{"targets": ["voice"], "moe_every": 2, "layers": 10, "learning_rate": 0.0045, "orthogonalizer": "newton_schulz_5"}
Rows from block 3 of a small sound classifier, named by matrix and row number. Rows with one number within an expert belong to one neuron, the router's apart. Each number is 128 + 32 x the weight over its row's rms, rounded and kept within 0 to 255. All counts start at 0. Numbers have three digits each.
Before each expert's rows are labels from the 100 clips, of 14848, where the router gives the expert most weight on average: "strongest on" is what is common among them. Only what is clearly more common there than usual is listed. The data: read English sentences (LibriTTS-R). In brackets: how many of the 100.
# router: router (model.blocks.3.mlp.router.weight, 8x256, trained with AdamW), inputs 172-255
# up: expert up (model.blocks.3.mlp.up, 8x128x256), inputs 172-255
# down: expert down (model.blocks.3.mlp.down, 8x256x128, transposed), outputs 172-255

# expert 1
strongest on: voice: male (95)
router.1:088102087104113084135112054145129123127070108181086137176118103114146117093122125090112142121057133130160122103179220183164027157178102131107166169171122151133130162156188187155131164176089162155120120149131145143134155122109142134147154159116173105141
up.36:128128128158130127128128128130128128128128129061130128128128170131126111069128122255138127044129130119129128171125128108129129127128129125128127118128128101119128129128128128128128126128130128128111128123128128128127127118127129129238000128127129128124
down.36:128128128065128128128128128128129128128128128135128128128128100128128128173128128130121091135117177128105165123128128128128128128128128128128126128128128128128128128128128128128128128128128128128128128128128128128128028125128128128163224128128128128128
up.40:133134132114134120129150140129146135131125126149127123138141157139069071015173151076102128111095121112076148197127119051131113120124113133136127117128129129118133136133128137128131150125126141128086152126128052131123155146132117131191120127127121128125
down.40:127128128092128128128128128128128131126128128128128128128129000130128128181129132132121152116099041128122112024128130127128128129128126128128135128128127130117130128127128128128127128128128128128125128130128128128127000124128128127163131128126128128128
up.43:122129149117127128126132133129133122130128128129132128128131129130129137100118115107139126132122125123107126123128096078125128124128120120128124049128129131159152127131130127128128126131127127126109110122128129131127128118122128130123164129139124131128
down.43:127128128027128128128128128128130128128128128119128128128128130128128128126128128163127196017193116128130134137128128128128128128128128128128128128128128128128128128128128128128128128128128128128128128128128128128129128064128128128124137128128128128128
up.48:126128114102128130124126129126127122126129130192126127131131024132123110164000100190115139255133130125121114104128127140145116125128158144125128139124127119110149129126127125128123122122128127129086189140132129127103128137135126120000019132129145129135
down.48:128128128170128128128129128128128124127128128014128128128129122130128128130128128063116151081088197128141004235128131127128128128128128128128126128128128128127127128128128128128129128127128128128128128128128128129128126166128128128121105128131128128128
up.50:131137132000123128131129147109121142138128128129132125117129124124126165000124135142141144149131127127147120120110128136123127128128119135133123118130127137142154136127128120128125132129139138130115001091128186127132128127130128128178119131144131131139
down.50:128128129165128128128130128128127131128128128169128128128130060132128128190128128100181059076044151129129122255128127128128127128128127128128065128128128129125124128128128128128128126127128128128129127129128128128127113130127125127176109127129128127127
up.51:131130130163128128128114126141061171126112121056124123131123062128117131102099098252141136118130134127134131191118125169143126129131131126128134089128129061140127110140128127130127121122130126135130170174129136128129129173128147126255121129128140129125
down.51:127130128156128127128128128128129130130128128134127128128129067128128129186128128203249074082173203128094217110128125128128125124127126128128138124128128127140129128130128127128128130128128128128128128122128130127132108108127129130241146128133128128128
up.54:128127142064128141128128149114131121128124131134130119135129000111139091128165087078176096134132137123092131096100100130092129131120138131129127151128130000131127121125129131126126120128133132134114135133128141136124129097121123128058122128150125129143
down.54:126130128097128129128129128128131130125128128203128128128129096128128125060128131113122039109161134127183116138128127128128128129128130128127141129128128128125126128128128129128129127127128128128127129128128133129128125150128129128144157129129128128128
up.57:130126134131128123127154123117156124128128127154129130128121103106118013107131119107236132122133129121166125087118120007126132136131127132131074059128131122114128132126129135131128120132129124128128121178129123127129123121139114130133127128127120128123
down.57:127128128000128128127126128128125129130128128161128128128128059128128128146128128159099169085231045129168136110128131128128128128128127128128123128128128128133128128128128128128128128128128128128128128128128128128128148111128129128151073128130128128128
up.63:129128127253127129128130127128126130129129127000135129129125130131132119128128126129156130117129125132125125149126148147132135130127133127129132127128128176255132130127128127128128130128134127128159127157127135129130128124126145128138127130131127128130
down.63:128128128215128128128128128128129128128128128126128128128128139128128128255128128128089184081172148128159172129128127128128128128128128128128128128128128128120128128128128128128128128127128128128128128128128128128128093096128128128131057128127128128128
up.70:128127124142123126128127135126123142121124127171127157119126000120140124183193139048124127149131122116092111111123113126123129129131128129126132126131125057135131127135129129130126137133137131126255128149128127126135122134129129128135079131135128129127
down.70:129128128148128128128127128128123127127128128075128128128125070119127128128128130123128081060134155128174219187128138128128128130128126128128132127128128128128128128128128128128128128128128128128128128128128126128127255177128128127255120128126128128128
up.73:117123126113133121128122110126139126131127125112100131129128229106176163108045154232135115117097125125128142141127120130117128125128129127133142151129128127138093135128129133129127130128133127129128146127128130127120131128130131128169192126079138129124
down.73:127128128255128128128128128127130124128128128128128128128128128127128128123128127255109104225166164129117150094128128128128128128128132128128084129128128128128128128128128128128128128128128128128128128128128128129128122140128128128100112128127128128128
up.77:132130130117126123126132138126140128122120128128129122124125000121120133139131123077110115137170129119120128113124124134127127128129125127128129113128128131141132136129128127128128128132134126127174123157128129128127128128117142128090107130136129127129
down.77:128130128086128128128128128129127128127128128070128128128128115126128128087128128255108139127128146128124154184128129128128128128128125128128129128128128128128128128128128128128128128127128128128128128129128128128128225149128128128165134128128128128128
up.78:127118130241131127132120143125141137128129129128125130136129134151140091126116127104141130116116133138106129128116133103130141128129135128134128153128128120117095130127127135128128121128134127120255123110129128129129131131131125128113099117128127128128
down.78:133129129000128128128128128127130128129128128120128128128127088128129128127128129124000102190137150128126113127128119129128128127128129128128107122128129125127132128128128128128128128129128128128126128128128128127126130147128128130000103128130128128128
up.79:129127127084124125125134133126126124127133133124134128123124001083132152134125119110255111115106111069102120108116111130123132137122134128128166129128128048135140132128129128128124127135136123127178126132129134129135128138123124128049130128141123128126
down.79:128128128155128128128131128128127129128128128087130128128126123123128126108128129120183000172202083128127138201128128128128128128128128128128124128128128128117126128128128128128128128128128128128128128128128128129128217203128128127254070128123128128128
up.82:129128127134128128128124128128124128129127128150127128130128131142148127144124132125131129132118128130137144114131128128127128127131129127127120128129128129245129124129128127128128127128126130129107133128128130128128128125129134128043202129129131128129
down.82:128128128180128128128129128128129129128128128121128128128128158128128128129128128140255123157211145128129128168128129128128128128128128128128129128128128128128128128128128128128128128128128128128128128128128128128128125127128128128097000128127128128128
up.85:128127113117128128128128126127133129130128129140127131127128129126127126196127133130000128132126128133133132132128129136128128128127129126128126138128127132128122129127128128128127128129128128128127128128128127129128127132127125127222139126127128128114
down.85:128128128255128128128128128128128128128128128128128128128128197128128128115128128145142134165120210128127127130128128128128128128128128128128129128128128128128128128128128128128128128128128128128128128128128128128128187128128128128122000128128128128128
up.96:127128126176128129127128129128129128129127128127128128128127255128129115022130131133123121228126130126128132129129129128125128128129128128127128128128128142130135127127128130128128129128128128128126138130128128128127129129128130128127129129128127129128
down.96:128128128042128128128128128128128128128128128124128128128128124128128128017128128127002111106057133128130128140128128128128128128128128128128128128128128128128128128128128128128128128128128128128128128128128128128128130131128128128127204128128128128128
up.98:125128127254128129128128146122130151130119125209128131155128102132130135138125125135060144208141135130162131121128129122132125127128092125127137121130124182170120118128127128128124128134132153129185103127128173128136127135124127123091056131126127128127
down.98:128127128129128128128128128128126130128128128126128128128129254130128128000128128120031117120169146128094105170128117128128128128128128128128125127128127128125127128128128128128128128128128128128128128128128128128128128130128127128141108128131128128128

# expert 5
strongest on: voice: male (97)
router.5:195114124190141114144145143181067162082151172053185111120127198136106081146110187151113129093145181105144112120139168085135153131147141116138077091096109087094146135105136105116159122158144124165116122095135094138085180184158115123106119138119125118115
up.37:129125121155126127131124124134134130112128128122123128126129146000119131164122121123125127099129128122135128121131125132137124128129121134126133074128128126125123124132131128128132133129126172130218138117128126127131129134130127126133189129120128129130
down.37:128128128120128128129128128128128126134128128097128128128128126126128128079128125140168118162194000128187100252128133128128128128128127128128073128128128128128126128128128129128129128129128128128129128128128128128128141122128127127010000128128128128128
up.40:129128130130127129130127130128131133130130128215128131128128147121133122039125142123111079114093153125128132122128122151129127128130127110126128105128128121129041126130128128128128137128126126129150128129127128128128126132127129127006147128129124127127
down.40:128128128098128128128129128128128130128128128129128128129126143126128128000128128125077163137125122128130113128128129128128128129128127128128122122128128128130127128128128128128127128128128128128128128128128126128128128118128128128131109128130128128128
up.42:122128127129116128128133121125133128134110126157129138130117170150123110255147156067016193121119112132141135117127137150128111131128120095130135112125129133161147136133128125130124147133139130128135104137128135133132120126121129127075255136138126132131
down.42:128129128144128128128128128129125132127128129114128128128128000129128130152128130052129105164105131129223139075127130128129128126130123128128099129128128122135131128128128128128128128134128128128128128128128128128128178153128130128128004129137128128128
up.57:125131129129125127127134131124130130130126127129131130141125195101121141137138055030130129143130117133167132123128131134129129135127127127129111104127128126179144136124127125127126137128128128128020111134128132128128108129120132128211132129130054128131
down.57:129128128100127128128126128128128128127130130082128128128130078129128128110128138144115094058122131128180116129128129129128129128129128128128155126128128125122127128128129128128129128129128128128130129129128128128131153255129128128158032128121128128128
up.59:126128124111128128128128225129117131127127128127129128128132087129126128209132131129014124131133128129127124128126129132127128127128126133128142130128128093130141129129129128127128132128128130128122086157128135127128128124132128128151121128128130128134
down.59:128128128203128128128128128128128125128128128133128128128128122129128129134128128109155106156110115128129124254128128128128128128128128128128122127128128128129128128128128128128128128127128128128128128127128128128128132128128128128058000128130128128128
up.60:127127133142128129128129129127136131127126127132127129128129255128125129155127128135175134137132129134133132130127127113127127128131106128128130133128128104130124128128129129128128127128128128128127131124128128128126125130128130128122127127127127128126
down.60:128128128255128128128128128128134128128128128098128128128128133125128128143128128129131127128060126128126115090128128128128128129128128128128128128128128128132128128128128128128128128128128128128128128129128128128128000127128128128137105128127128128128
up.62:128128130137128128128128126128126127127128128124128131128128129129128128169133128115127133128129128125128129125127127126128126128128129129128129126128128130000133128128128127128128127128129128129129130128128127128127128138128128128139176128130128128127
down.62:128128128000128128128128128128128128128128128128128128128128131128128128074128128125156124128147168128128178102128127128128128128128128128128128128128128128136128128128128128128128128128128128128128128128128128128128255128128128128130000128128128128128
up.65:127126126134128128128125126128188127129130129127124131128130157131127126153126127208140024128214146127134131116130128128110129128126128126128134133129125128117129128127128126128128116128128127126131149122128118125125128063128125125158000127118128128129
down.65:128129128045128128128128128128128127128128128130128128128128071129128128120128128049137214116165027128127123000128128128128128128128129128128127129128128128128128128128128128128128128128128128128128128128128129128128079128128128128145130129126128128128
up.69:125128135129128128127119114124132134131126126217128139125124195136119123145144128051162000109139131136141154144140128225129128136128134128129118133129129130123127129127127129129125131128127101129128145159127030125123125130117126122182084126126131127121
down.69:128128128009128128128130128129123131127128129128128128128127033123128128122128129178121162081047101128124134106128124128128127128128129128128131128128127128126128128128128128128128128127128128128128128128128126128126157179128127127185000128124128128128
up.70:128128129000128128128128128128140128131127128128126127127128132129128129084136128126130161135148131161128128130128129135128128128129125127128129128128128000129127128129128128128128128128128127128128128127128130128127128129127128128255118129128128128128
down.70:128128128203128128128128128128127127128128128128128128128128131128128128037128128128135156129255152128130145128128128128128128128128128128128129128128128128126128128128128128128128128127128128128128128128128128128128134127128128128135255128128128128128
up.73:123124128146132128129162127119132126136128127143131122128122170107123134102138107090151126080128109127173130103125124133125133129123130127129115127131128124144134130126128128128125124126127125128000109120127126131130120121129126131255120129132126127125
down.73:134123128168127128128128128126135128128128128044128128128127187122128128123128131205000092134135161128135121074128136128128128129128128128128121131128129129134120128128128128128129128129128128128130129132128131128130196135123128128181064128255129128128
up.76:129127125255125128130126133127111123125131128119129129128127128125129124162130123037109089024056128130110123128121129130128135135128140125130128124128128136128129131130126142128128129129129126128130126136128127128137128132128129128249255128127128128133
down.76:128128128000128128128128128128129130128128128129128128128128127128128128128128128129229125155110152128132142102128128128128128128128128128128129127128128127130127128128128128128128128129128128128128128128128128128128127129128128128095045128128128128128
up.82:134134125079127128126122124133115130115130128128129132127131125130117140122121124161223122182132129125141112132074138128137125127128134154128091120125124100119137131129128123128128112128131131126142142126129130123127127122128131123144255128130133129129
down.82:125128128119128127128131128128136132128126128086128128127128146128129128140128136124117138136148116128162115255128130128129128128129132128127255126128128125131132128128128128128128130136128128128129128130128130128130131121126129130027146130104128128128
up.84:128128142163127126131127123126128133139132126137128136130129150148085128255255126199085149142200131123110131127128128065128121127128109128130127128128130131095144149121128128129122147130129133128114138133128117127131130125127131128102000129135124126129
down.84:126129128120128128129134129128129130128128128142127128128128000125128130118128136122030022126082133129138141115129134128128129132128119128128127124128128129134130128128128128128127128138128128128127127130128129128128054125129128129117138127133128128128
up.86:128128127141127128127131129126128128127128128130127129128127152136134131123255127127102128128130128127126128214130127123128127128124129129128129130128128128129135129128128129128127128124126127128121133128128128127127128128128129128136130128128124129128
down.86:128128128127128128128128128128128128128128128023128128128128115127128128128128128255120129127130137128112126139128128128128128128128128128128129128128128128128128128128128128128128128128128128128128128128128128128128129125128128128127105128127128128128
up.90:128128130000129127128128130126125127129128128147126128128130079187129149112136130137030122151145138130130137140139132124131128127129130127128121137129128132129129128128128127128129129129130132129120148088128097129129127128131128128109155128129131128127
down.90:128128128119128128128127128128128128128128128129128128128127027128128128105128128071080086093095117128135131131128130128128128128128128128128130128128128128126128128128128128128128128129128128128128128128128128128128082128128128128066128128124128128128
up.93:128128110131128127127130129131128128128131129131128128127128109127129129072122118127128126115127126127124127123128128123129129127129128128128131129127128128131129129128129127128128129128128127127128131127128128128134130117128128128138199127128127128127
down.93:128128128000128128128128128128129128128128128161128128128128136129128128151128128145248106123124132128127135137128128128128128128128127128128120128128128128127128128128128128128128128128128128128128128128128128128128122128128128128214133128129128128128
up.95:130133123031133128128127132132131134123129128110128127130146120148145178152032128135127131131143139136124138134126126122128129125128127130125104122126126110127124129130130135126129113125119126127141143125128129125123125105125128127130039123126125128129
down.95:128128128255128128128129128128129129131128128125128128128126159129128122076128139148255126114059017128138134198128129128128127128128128128128129130128128128127129128128128128128128128128128128128128128129128131129130154255126128127135114128154128128128

# expert 7
strongest on: voice: male (99)
router.7:123107175198151172151152130099193175143141146153098172127117147184120128184128118167109089154206127120113188131115113077082120119110127115158083140100114101118104163116100100134117128124150079108114156116119082099110103095094105160058099132128114117109
up.33:127128127127127128128128128127128125128128128125128129128128125125128128123126128128161130139130132129129131129128129132130128128128129129128127130128128111128128128128129128128128129129128129128127132127128128128128129129128128128000098128128128128127
down.33:128128128064128128128128128128128128128128128126128128128128127128128128015128128131255127131006134128129127175128128128128128128128128128128127128128128128128128128128128128128128128128128128128128128128128128128128129128128128128112046128127128128128
up.37:128129128128128128129128128127128127151128128127128128128127091060128126127124137125170117124127128128255127124128129130129128128128117127128131132128128128128126129129128129128128128128128208128133134131128129129129128099128140128114078128128128127128
down.37:128128128105128128128128128128128129128128128122128128128129130129128128221128128131000036122124130128125135132128128128128128128128128128128128128128128128127128128128128128128128128128128128128128128128128127128127110134128128128129174128127128128128
up.39:128128122105128128127089128134139132130126128121131130128129113103126131131119161105130070065000129128127126074129126103126128125126126149128129147129127126128145123129131130128129129129133126128000152131128128121131134150126125126129207131129128128126
down.39:128128128202128128129128128127122125129128128114128128128126092127128126061128123207200222160127031128163248138128129127128128128128128128128118129128128128133128128128128128128127128128128128128127128126128127128126140128128128128127125128128128128128
up.45:134124131190133126130129126139125121130129130131130130130126122131110129131127128138118075096098127129128125130129132106126175126137133119128121130128128162129129135128128127128130127132131130127121128115128116129128129103144131129149122128135179128131
down.45:128128128000127128128128128128126126127128128127128128128129133128128125127128131255142159110107138128129147124128125128128128128128128128128132129128127128128129128128129128128128128128128128128126128129128128128126151119129128128123123128096128128128
up.50:125130152048129130130109128130120126125125124131128127122143091122142124125138133118246130095125118126109128119129118140117128129125129128127140146127128096139132122125131130128128137128125131126000147149129133125131128150131130128116095128127124128126
down.50:131128128255127128128130127131125168127128128111129128128129127130128128130129123124107137144134087129115138150128130129128128128129130128128176127127128128127128128128128128128128128127128128128127127131128128128127139112128128128121113127116128127128
up.51:135129128124128128128141123132128153138134131108130122125118255120131087252148154218119127130179126134148133200128128109130124125113131127128095121127129131139140127128115128128129138126126129130133114133128126129128128125128134128179000128131117128130
down.51:129129128130128128128127128128128129128128128128128128128128213129128125122128128175133170142183237128116106123127129128128128128128131128128153132128128128129129128127128128128128128128128128128129128128128128128126216150129128128205118128124128128128
up.55:117129135044134128124112126124088121128129124108129127129123088221143160130130140114121130126123130188102127000129130158113126131128125137123136124127132068143127128135129130128129130128128127122093125139127148125128133162125130129090153126129119131124
down.55:129128128151128128128128128128128131128128128047128128128128129132128128222128128125127135255123022128131117255128127128128128128128129128128130128128128128128128128128128128128128128127128128128128128129128128128129126129128128128118130128121128128128
up.56:125126132113127129128124126130128130119128130060127130125132123175127130134116118125131147157144127128125129151129129133128130127129131128130134132128128132128129128127128131128129130129130124125127130151128125128126123124130132128128125126128130127128
down.56:128128128079128128128128128128130128128128128182128128128128125128128128000128127133120072144000129128148132075128065128128128128128128128128128128128128128128128128128128128128128128128128128128128128128128127128128127152128128128181110128130128128128
up.58:139129132110125128128128128133133131122128129131126131132130170128131143000127126118188125017122125127129129133128123137132117128129126159127124128127129126110154130127128126127128130129128124129110140150129124126127125127128130128137165124125113125128
down.58:128128128176129128128127128129153127128128128157128128128128127125128128000128128117255129138000133128125150173128129127128128127128126128128128128128128128129128128128128128128128128121128128128128128128128129128128154176128129129131118128129128128128
up.64:126128131129131128126131128130125124085128128132127127129126131102126136000116137125159150135148132125129127135133129125129126124130124120128136125128127163137128128130127128128130130128129125128197115121128130128128127118126130128000125133134129130132
down.64:129129128081128128128127128129127130127128128133128128128128082122129128103128124000130173087004054129151124255128131129128128128128130128127130127128128128127128128128128128128128128128128128128128128128128129128130122131128128128147138128127128128128
up.65:127127127126128123128128128097137124155126128129128124125128118068094034025126128131002131129130131132123129094128125145128127127127125125128129125128128108130122129130128129128129133128129127127255134127128133128129128208128129129153190129225128128130
down.65:128128128195128128128128128128128128128128128123128128128128126128128128103128128105247151114117138128245175153128128128128128128128128128128130128128128128128128128128128128128128128128128128128128128128128128128128130198128128128111255128128128128128
up.71:127128143134125126131129130135131129133129128108123133122132116142100120126129128113138128124133129129133129138129118131127130128128128118128129152129127130128105130128129130126129128128127129126109146130127127128129124114127125128124094129128128124129
down.71:130128128136129128128128129128142111127129128132128128128128161131128128073127127115124130163143188126129255100128131128128128128129128128128129130128129129122128128128128128128128128125128128128128128128128128129130116124131130128139113128129128128128
up.73:127129129126130084128128129128127128136128128128128128127129124147128125144132128131128095000131129128144128188194127124139128128128127123128128134128128128162127127128128129128128128128127128129128113127128131129128128122129128128116129128128128128129
down.73:128128128141128128128128128128134128128128128084128128128127231128128128123128128028122124186158138128174134128128128128128128128128127128128128128128128128127128128128128128128128128128128128128128128128128128128128125128128128128052249128086128128128
up.74:128128131124127129128128131125129129128130128144127130128130131135133127129123127131235144126127127128125128134129125130129129130128129127129128135128128159116129129127129128128128127128129129127000122125128127127129127127129124128170255127128128128128
down.74:128128128126128128128128128128127127128128128129128128128128103128128128129128128135173133169001130128119133142128128128128128128128128128128127128128128128126128128128128128128128128128128128128128128128128128128128116037128128128129255128128128128128
up.76:127128125133126133128127128128128126130129129131125132128125255135137066131131129117137121126127128123131127122127131121127129129123135135127128189127126129109132128124127093128128129128128133129000110128128126130128130104128127125132115127126172132133
down.76:127127128136128128128129128126129127129128129109128128128136255125127128189128129255092147125147080128126147117128128128128128127128128128130149129128128127146128128128129128128128128128128128128128128127128129128127129140128128128196130128129128128128
up.87:128128127198128128128128126127125124127128129128127128129128255250129127185134132156133122099255133133128143129128126118129128128128128126128125128128128129127127129128128128128128128128132127128127215128128129128128125130127128128122049128128129128127
down.87:128128128099128128128128128128115128128128128122128128128128086128128128165128128122130098148009241128140145131128128128128128128128128128128127128128128128129128128128128128128128128128128128128128128128128128128128144075128128128115025128128128128128
up.88:128133126129129128128124133133126129122130128255127128127130091128111127117131114116238131133186128137127125118128127143128127124127227119128140105129129132129126128127130123128128127129125105127000129097127130128126126126129128128153171128122133128128
down.88:130131128255128127127127128128111127128129128107128128128129129128128128087128129120255121091000081128130181068128225128128128127128127128127109130128128129132129128128128128128128128126127128128127128128128129128132134126131129128034127128128128128128
up.89:126129106120134128128129120135124123128127128129126127139127118099140127096126129120176128127128127135134127122128122129128122127128126129127133128124128133116137125130126130128129127127123127133000255128127123128117124123127133128194125128128133129130
down.89:129128128132128128128128128128133131128128128114128128128128107126128125145128128165124186128125170129139109055128129128128128128128128128128136125128128129111128128128128128128128128130128128128129128128128128128130155168126128128038079128127128128128

# expert 6
strongest on: voice: female (88)
router.6:104131117090107150111120150065148098181111103109152108157138074139117115103193126104174150128142117149111159037080087198148117196086137122140137143109162138097139116117120142142115139114076163111088129158124199119122180066128074109104138146097132136147
up.34:127125128195124123137130119132129126120122128165120155130127140081197120077000122174156133132074113120129129135139128128088119137120149123133127125129128131132126119128132129128127118128131128133134114137127113130126121131125127127120115132126138128127
down.34:125129127124128128128129128128128124130129128107128128128128224127128126220128131182118134176081149128131121123128127128128127127128128128128119128128129128129129128128128127128128128128128128128130128128128128128127076036126128127229109127136128128128
up.35:129123123156130131125128136129128124134126125218126137131125255114127122130079115212124130100131132142107142134129139136127124127122132124127130149128128137132127124128128128129128130126135126128013145202129137123132128121127127126160148138124120127128
down.35:127129128157128128128127128129128130128128127112128128128128123127128130107127128071123134045024152128077124081128128127128128128128130128128123129128129128127126128128128128128128128124128128128128128127128130128131102131128128128106121128115128128128
up.37:127128126131126124127134134133120128130129123143134132127127114118134119255144139106250138125132115121135121122121121122129129129128106124127128135129127174134116130127126126128128128129128123133143119134128131128129127134130129128097131129128136129130
down.37:127128128210128127128128128128128127127128128119128128128127122128128128255128128136133185000081142127126147030128128128128128128128126128128128128128128127128129128128128128128128128128128128128128129128128128128129128140128128128207117128130128128128
up.40:128128125204128126127151126124130129136127128119128127128119098125136128137149131030208122132125130131125129134128133126128127129128106128128129143127127126126126128128129128128128127129127129129143146122128128127127128146125124126110071128124128129127
down.40:128128128130128128128128128128128129128128128243128128128128088128128128255128128117187013082094157128121111111128128128128128128128129128128128128128128128128128128128128128128128128128128128128128128128128128128128127128128128128125114128128128128128
up.43:119124131126128131129121130131129132123129131108126139119135176095129120173103115109130110120117122122126127132132131139126129129130133138129116140132132166139127113123128129128129128125129129130111135109128128121134127136137130128121253127114129128128
down.43:130129128075128128128126128128126128134128128123129128128128097132128127126128128137133066000126115128151117000128127128128126126128130127128124127128129126126125128128128128128128129125128128128128128128128129128129124125125128128145157128128128128128
up.47:128128129124127129128128128123128129128129128131128124129127125123123120121126128129131127166124124126123106115122128124127130128128128130128117133128127129121129129127128128128128127128128122128131130136128127128130132125128126128074000128130128128129
down.47:128128128013128128128129128128129128128128128188128128128128224130128129135128128115126126107163130128127139074128127128128128128128128128128130128128128128127128128128128128128128128128128128128128128128128127128128110118128128128133109128129128128128
up.50:127130128122128129127128131128124128125129128127130129125127000128123131123000127104125125138128131129134126121130130132131128128128127129128120127128128139128123126127127130128127126127128128129255127145129130127128126128128127127124116128127129128120
down.50:128128128124128128128128128129127128127128128000128128128128136129128128108128128122124188110128127128133114133128129128128128128128128128128127128128128128128128128128128128128128128128128128128128128128128128128128123028128128128129128128128128128128
up.51:128128128126128127129127130126120126129128128129127125127128034132130120117160133126127127104127130182130126126130128128130131129128172129128128184129128125124128128129129128128128128128128128128128136129128131128128138142129128128000145128149130128129
down.51:128128128153128128128128128128129128128128128076128128128128150128128128212128128159040113138135125128128137167128128128128128128128128128128127128128128128127128128128128128128128128128128128128128128128128128128128255126128128128255255128128128128128
up.54:131127127127126128127131113149123122132129128082127128126127039158131149088195137155154137255128228134126130152129127070123129130127129129128112062128127129152134130150128128129128130131129130124125128128128120129128135126124124127120166128132122127130
down.54:128129128026128128128128128128128132127128128133128128128127172127128129146128128150107060126255129128130043255128131128129128129128129128128129128128128129128128128128128128128128128128128128128128128128128128128129124096128128128150214128126128128128
up.56:129129137100127127130129128152078125127123125147125132126133105155161134255147132137122144133159126118129142163153130123134125126129129125131133117129128126149150133129131128130133141128129128129123110132128129130130128138128132130120129128129127127133
down.56:129129129139127128128127128131129127126128128138128128128130000130128130051128129207153000100109004128088142130128125128128127127130126128127133129128128128127129128128128127128128128126128128128126128126128125128121180123130128128255102126124128128128
up.62:128128128000128128129128128127128128128128128125128128128128127097116127130130127124128110126127128127125126129126127109129128127128128127128127131128127133126128128127128128128128128128128130128130133127128125128128129126128129128169136128128129128128
down.62:128128128000128128128128128128128128128128128130128128128128114128128128062128128127255129134050149128128127132128128128128128128128128128128127128128128128128128128128128128128128128128128128128128128128128128128128121128128128128113098128128128128128
up.65:118127112133127126128130124127159128127125128133127131129125224122137131129031127216235066124116130093128131122129127140122126134126131123130129149132128158125130128128128128128126128128128117130133149128127128128124134156124129127100023128128129128127
down.65:128128128111128128128128128128126128128128128124128128128128134128128128000128128119183125171170118128129000135128128128128128128128129128128129127128128127129128128128128128128128128128128128128128128128128128128129107126128128128122255128130128128128
up.68:128128127230128128129130127084130127138129127127126128128122155131124129103124126130098173126123123130126122121127154120125128128124126128127129124128128131151134127126125128128128129130127130126136088132127136131133130129127130128078128128130126127130
down.68:128128128054128128128128128128128128128128128139128128128129122129128128150128128127000081108170199127149219114128126128128128128128128128128132129128128128128128128128128128128128128127128128128128128128128128128128128127129128128027044128128128128128
up.71:123127128133124128127127128131131132127128128137130129125127108182170121243147134179184129138129128129095131128117113128127130127126097132127123129127127124121127139124128133128128138128128127127151113167128132129126125117127126127122040123129129128132
down.71:128128128165128128128128128128128128128128128128128128128128128128128128125128128125128130255130123128128126165128128128128128128128128128128128128128128128128128128128128128128128128128128128128128128128128128128128126130128128128174139128129128128128
up.81:140131145088127144133100127137121124128135129144140132131147098143088108110062058061147019121049134123117134121130099118128121132131168156125123132127122134076129132124139127129128121126126137127112142121129119122125136187126123118127146129121134126134
down.81:128128128232128127128129128128130136126128128089128128128128255135128127010128126119201163083153000128127116134128135128128128128128128128128126127128128128132129128128128128128128128132128128128128128128128127128133108127128128128116128128127127128128
up.85:126128128083130128128140134100125112137128127137122122131129140127116117105178129128160128144118125173139052161122125153128127126123132129132126124129125133113124123128130126128129119129129134129058089109128130124127130143134111131255000131126129130126
down.85:128128128127128128127128128129135128128128128141128128128131129131128128162128128142133024124237094128112158158128128128128128128128128128128117128128128128128129128128128128128128128128128128128128128128128128127124131119129128128128117128126128128128
up.90:126128127127127128127122128130128130126128128112131129126128136125131131040153126100000125129123127129130124124128129130130129130128124130129128000127129163128127129128127130127128123130129132129131130125128130128140127128128128128061119127128129130129
down.90:128128128128128128128128128128128128128128128128128128128127128128128128130128128132000127139128137128134151128128128128128128128128128128128128128128128128128128128128128128128128128128128128128128128128128128128128197129128128128007128128128128128128
up.91:129128119255128127128125125125133093126128128132124127124129121129140126109147129152013115121130131128121126129127103132133128128128151117127125122128127131219127128128128128128127133128127123126127145127128127128133127128127128126125111126126130127130
down.91:129128128061128128128128128128128128128128128134128128128130145130128128106128129137086186120159180128129135067128127128128128128128126128128126128128128128122128128128128128128128128128128128128128128128128126128128127130128128128068116128129128128128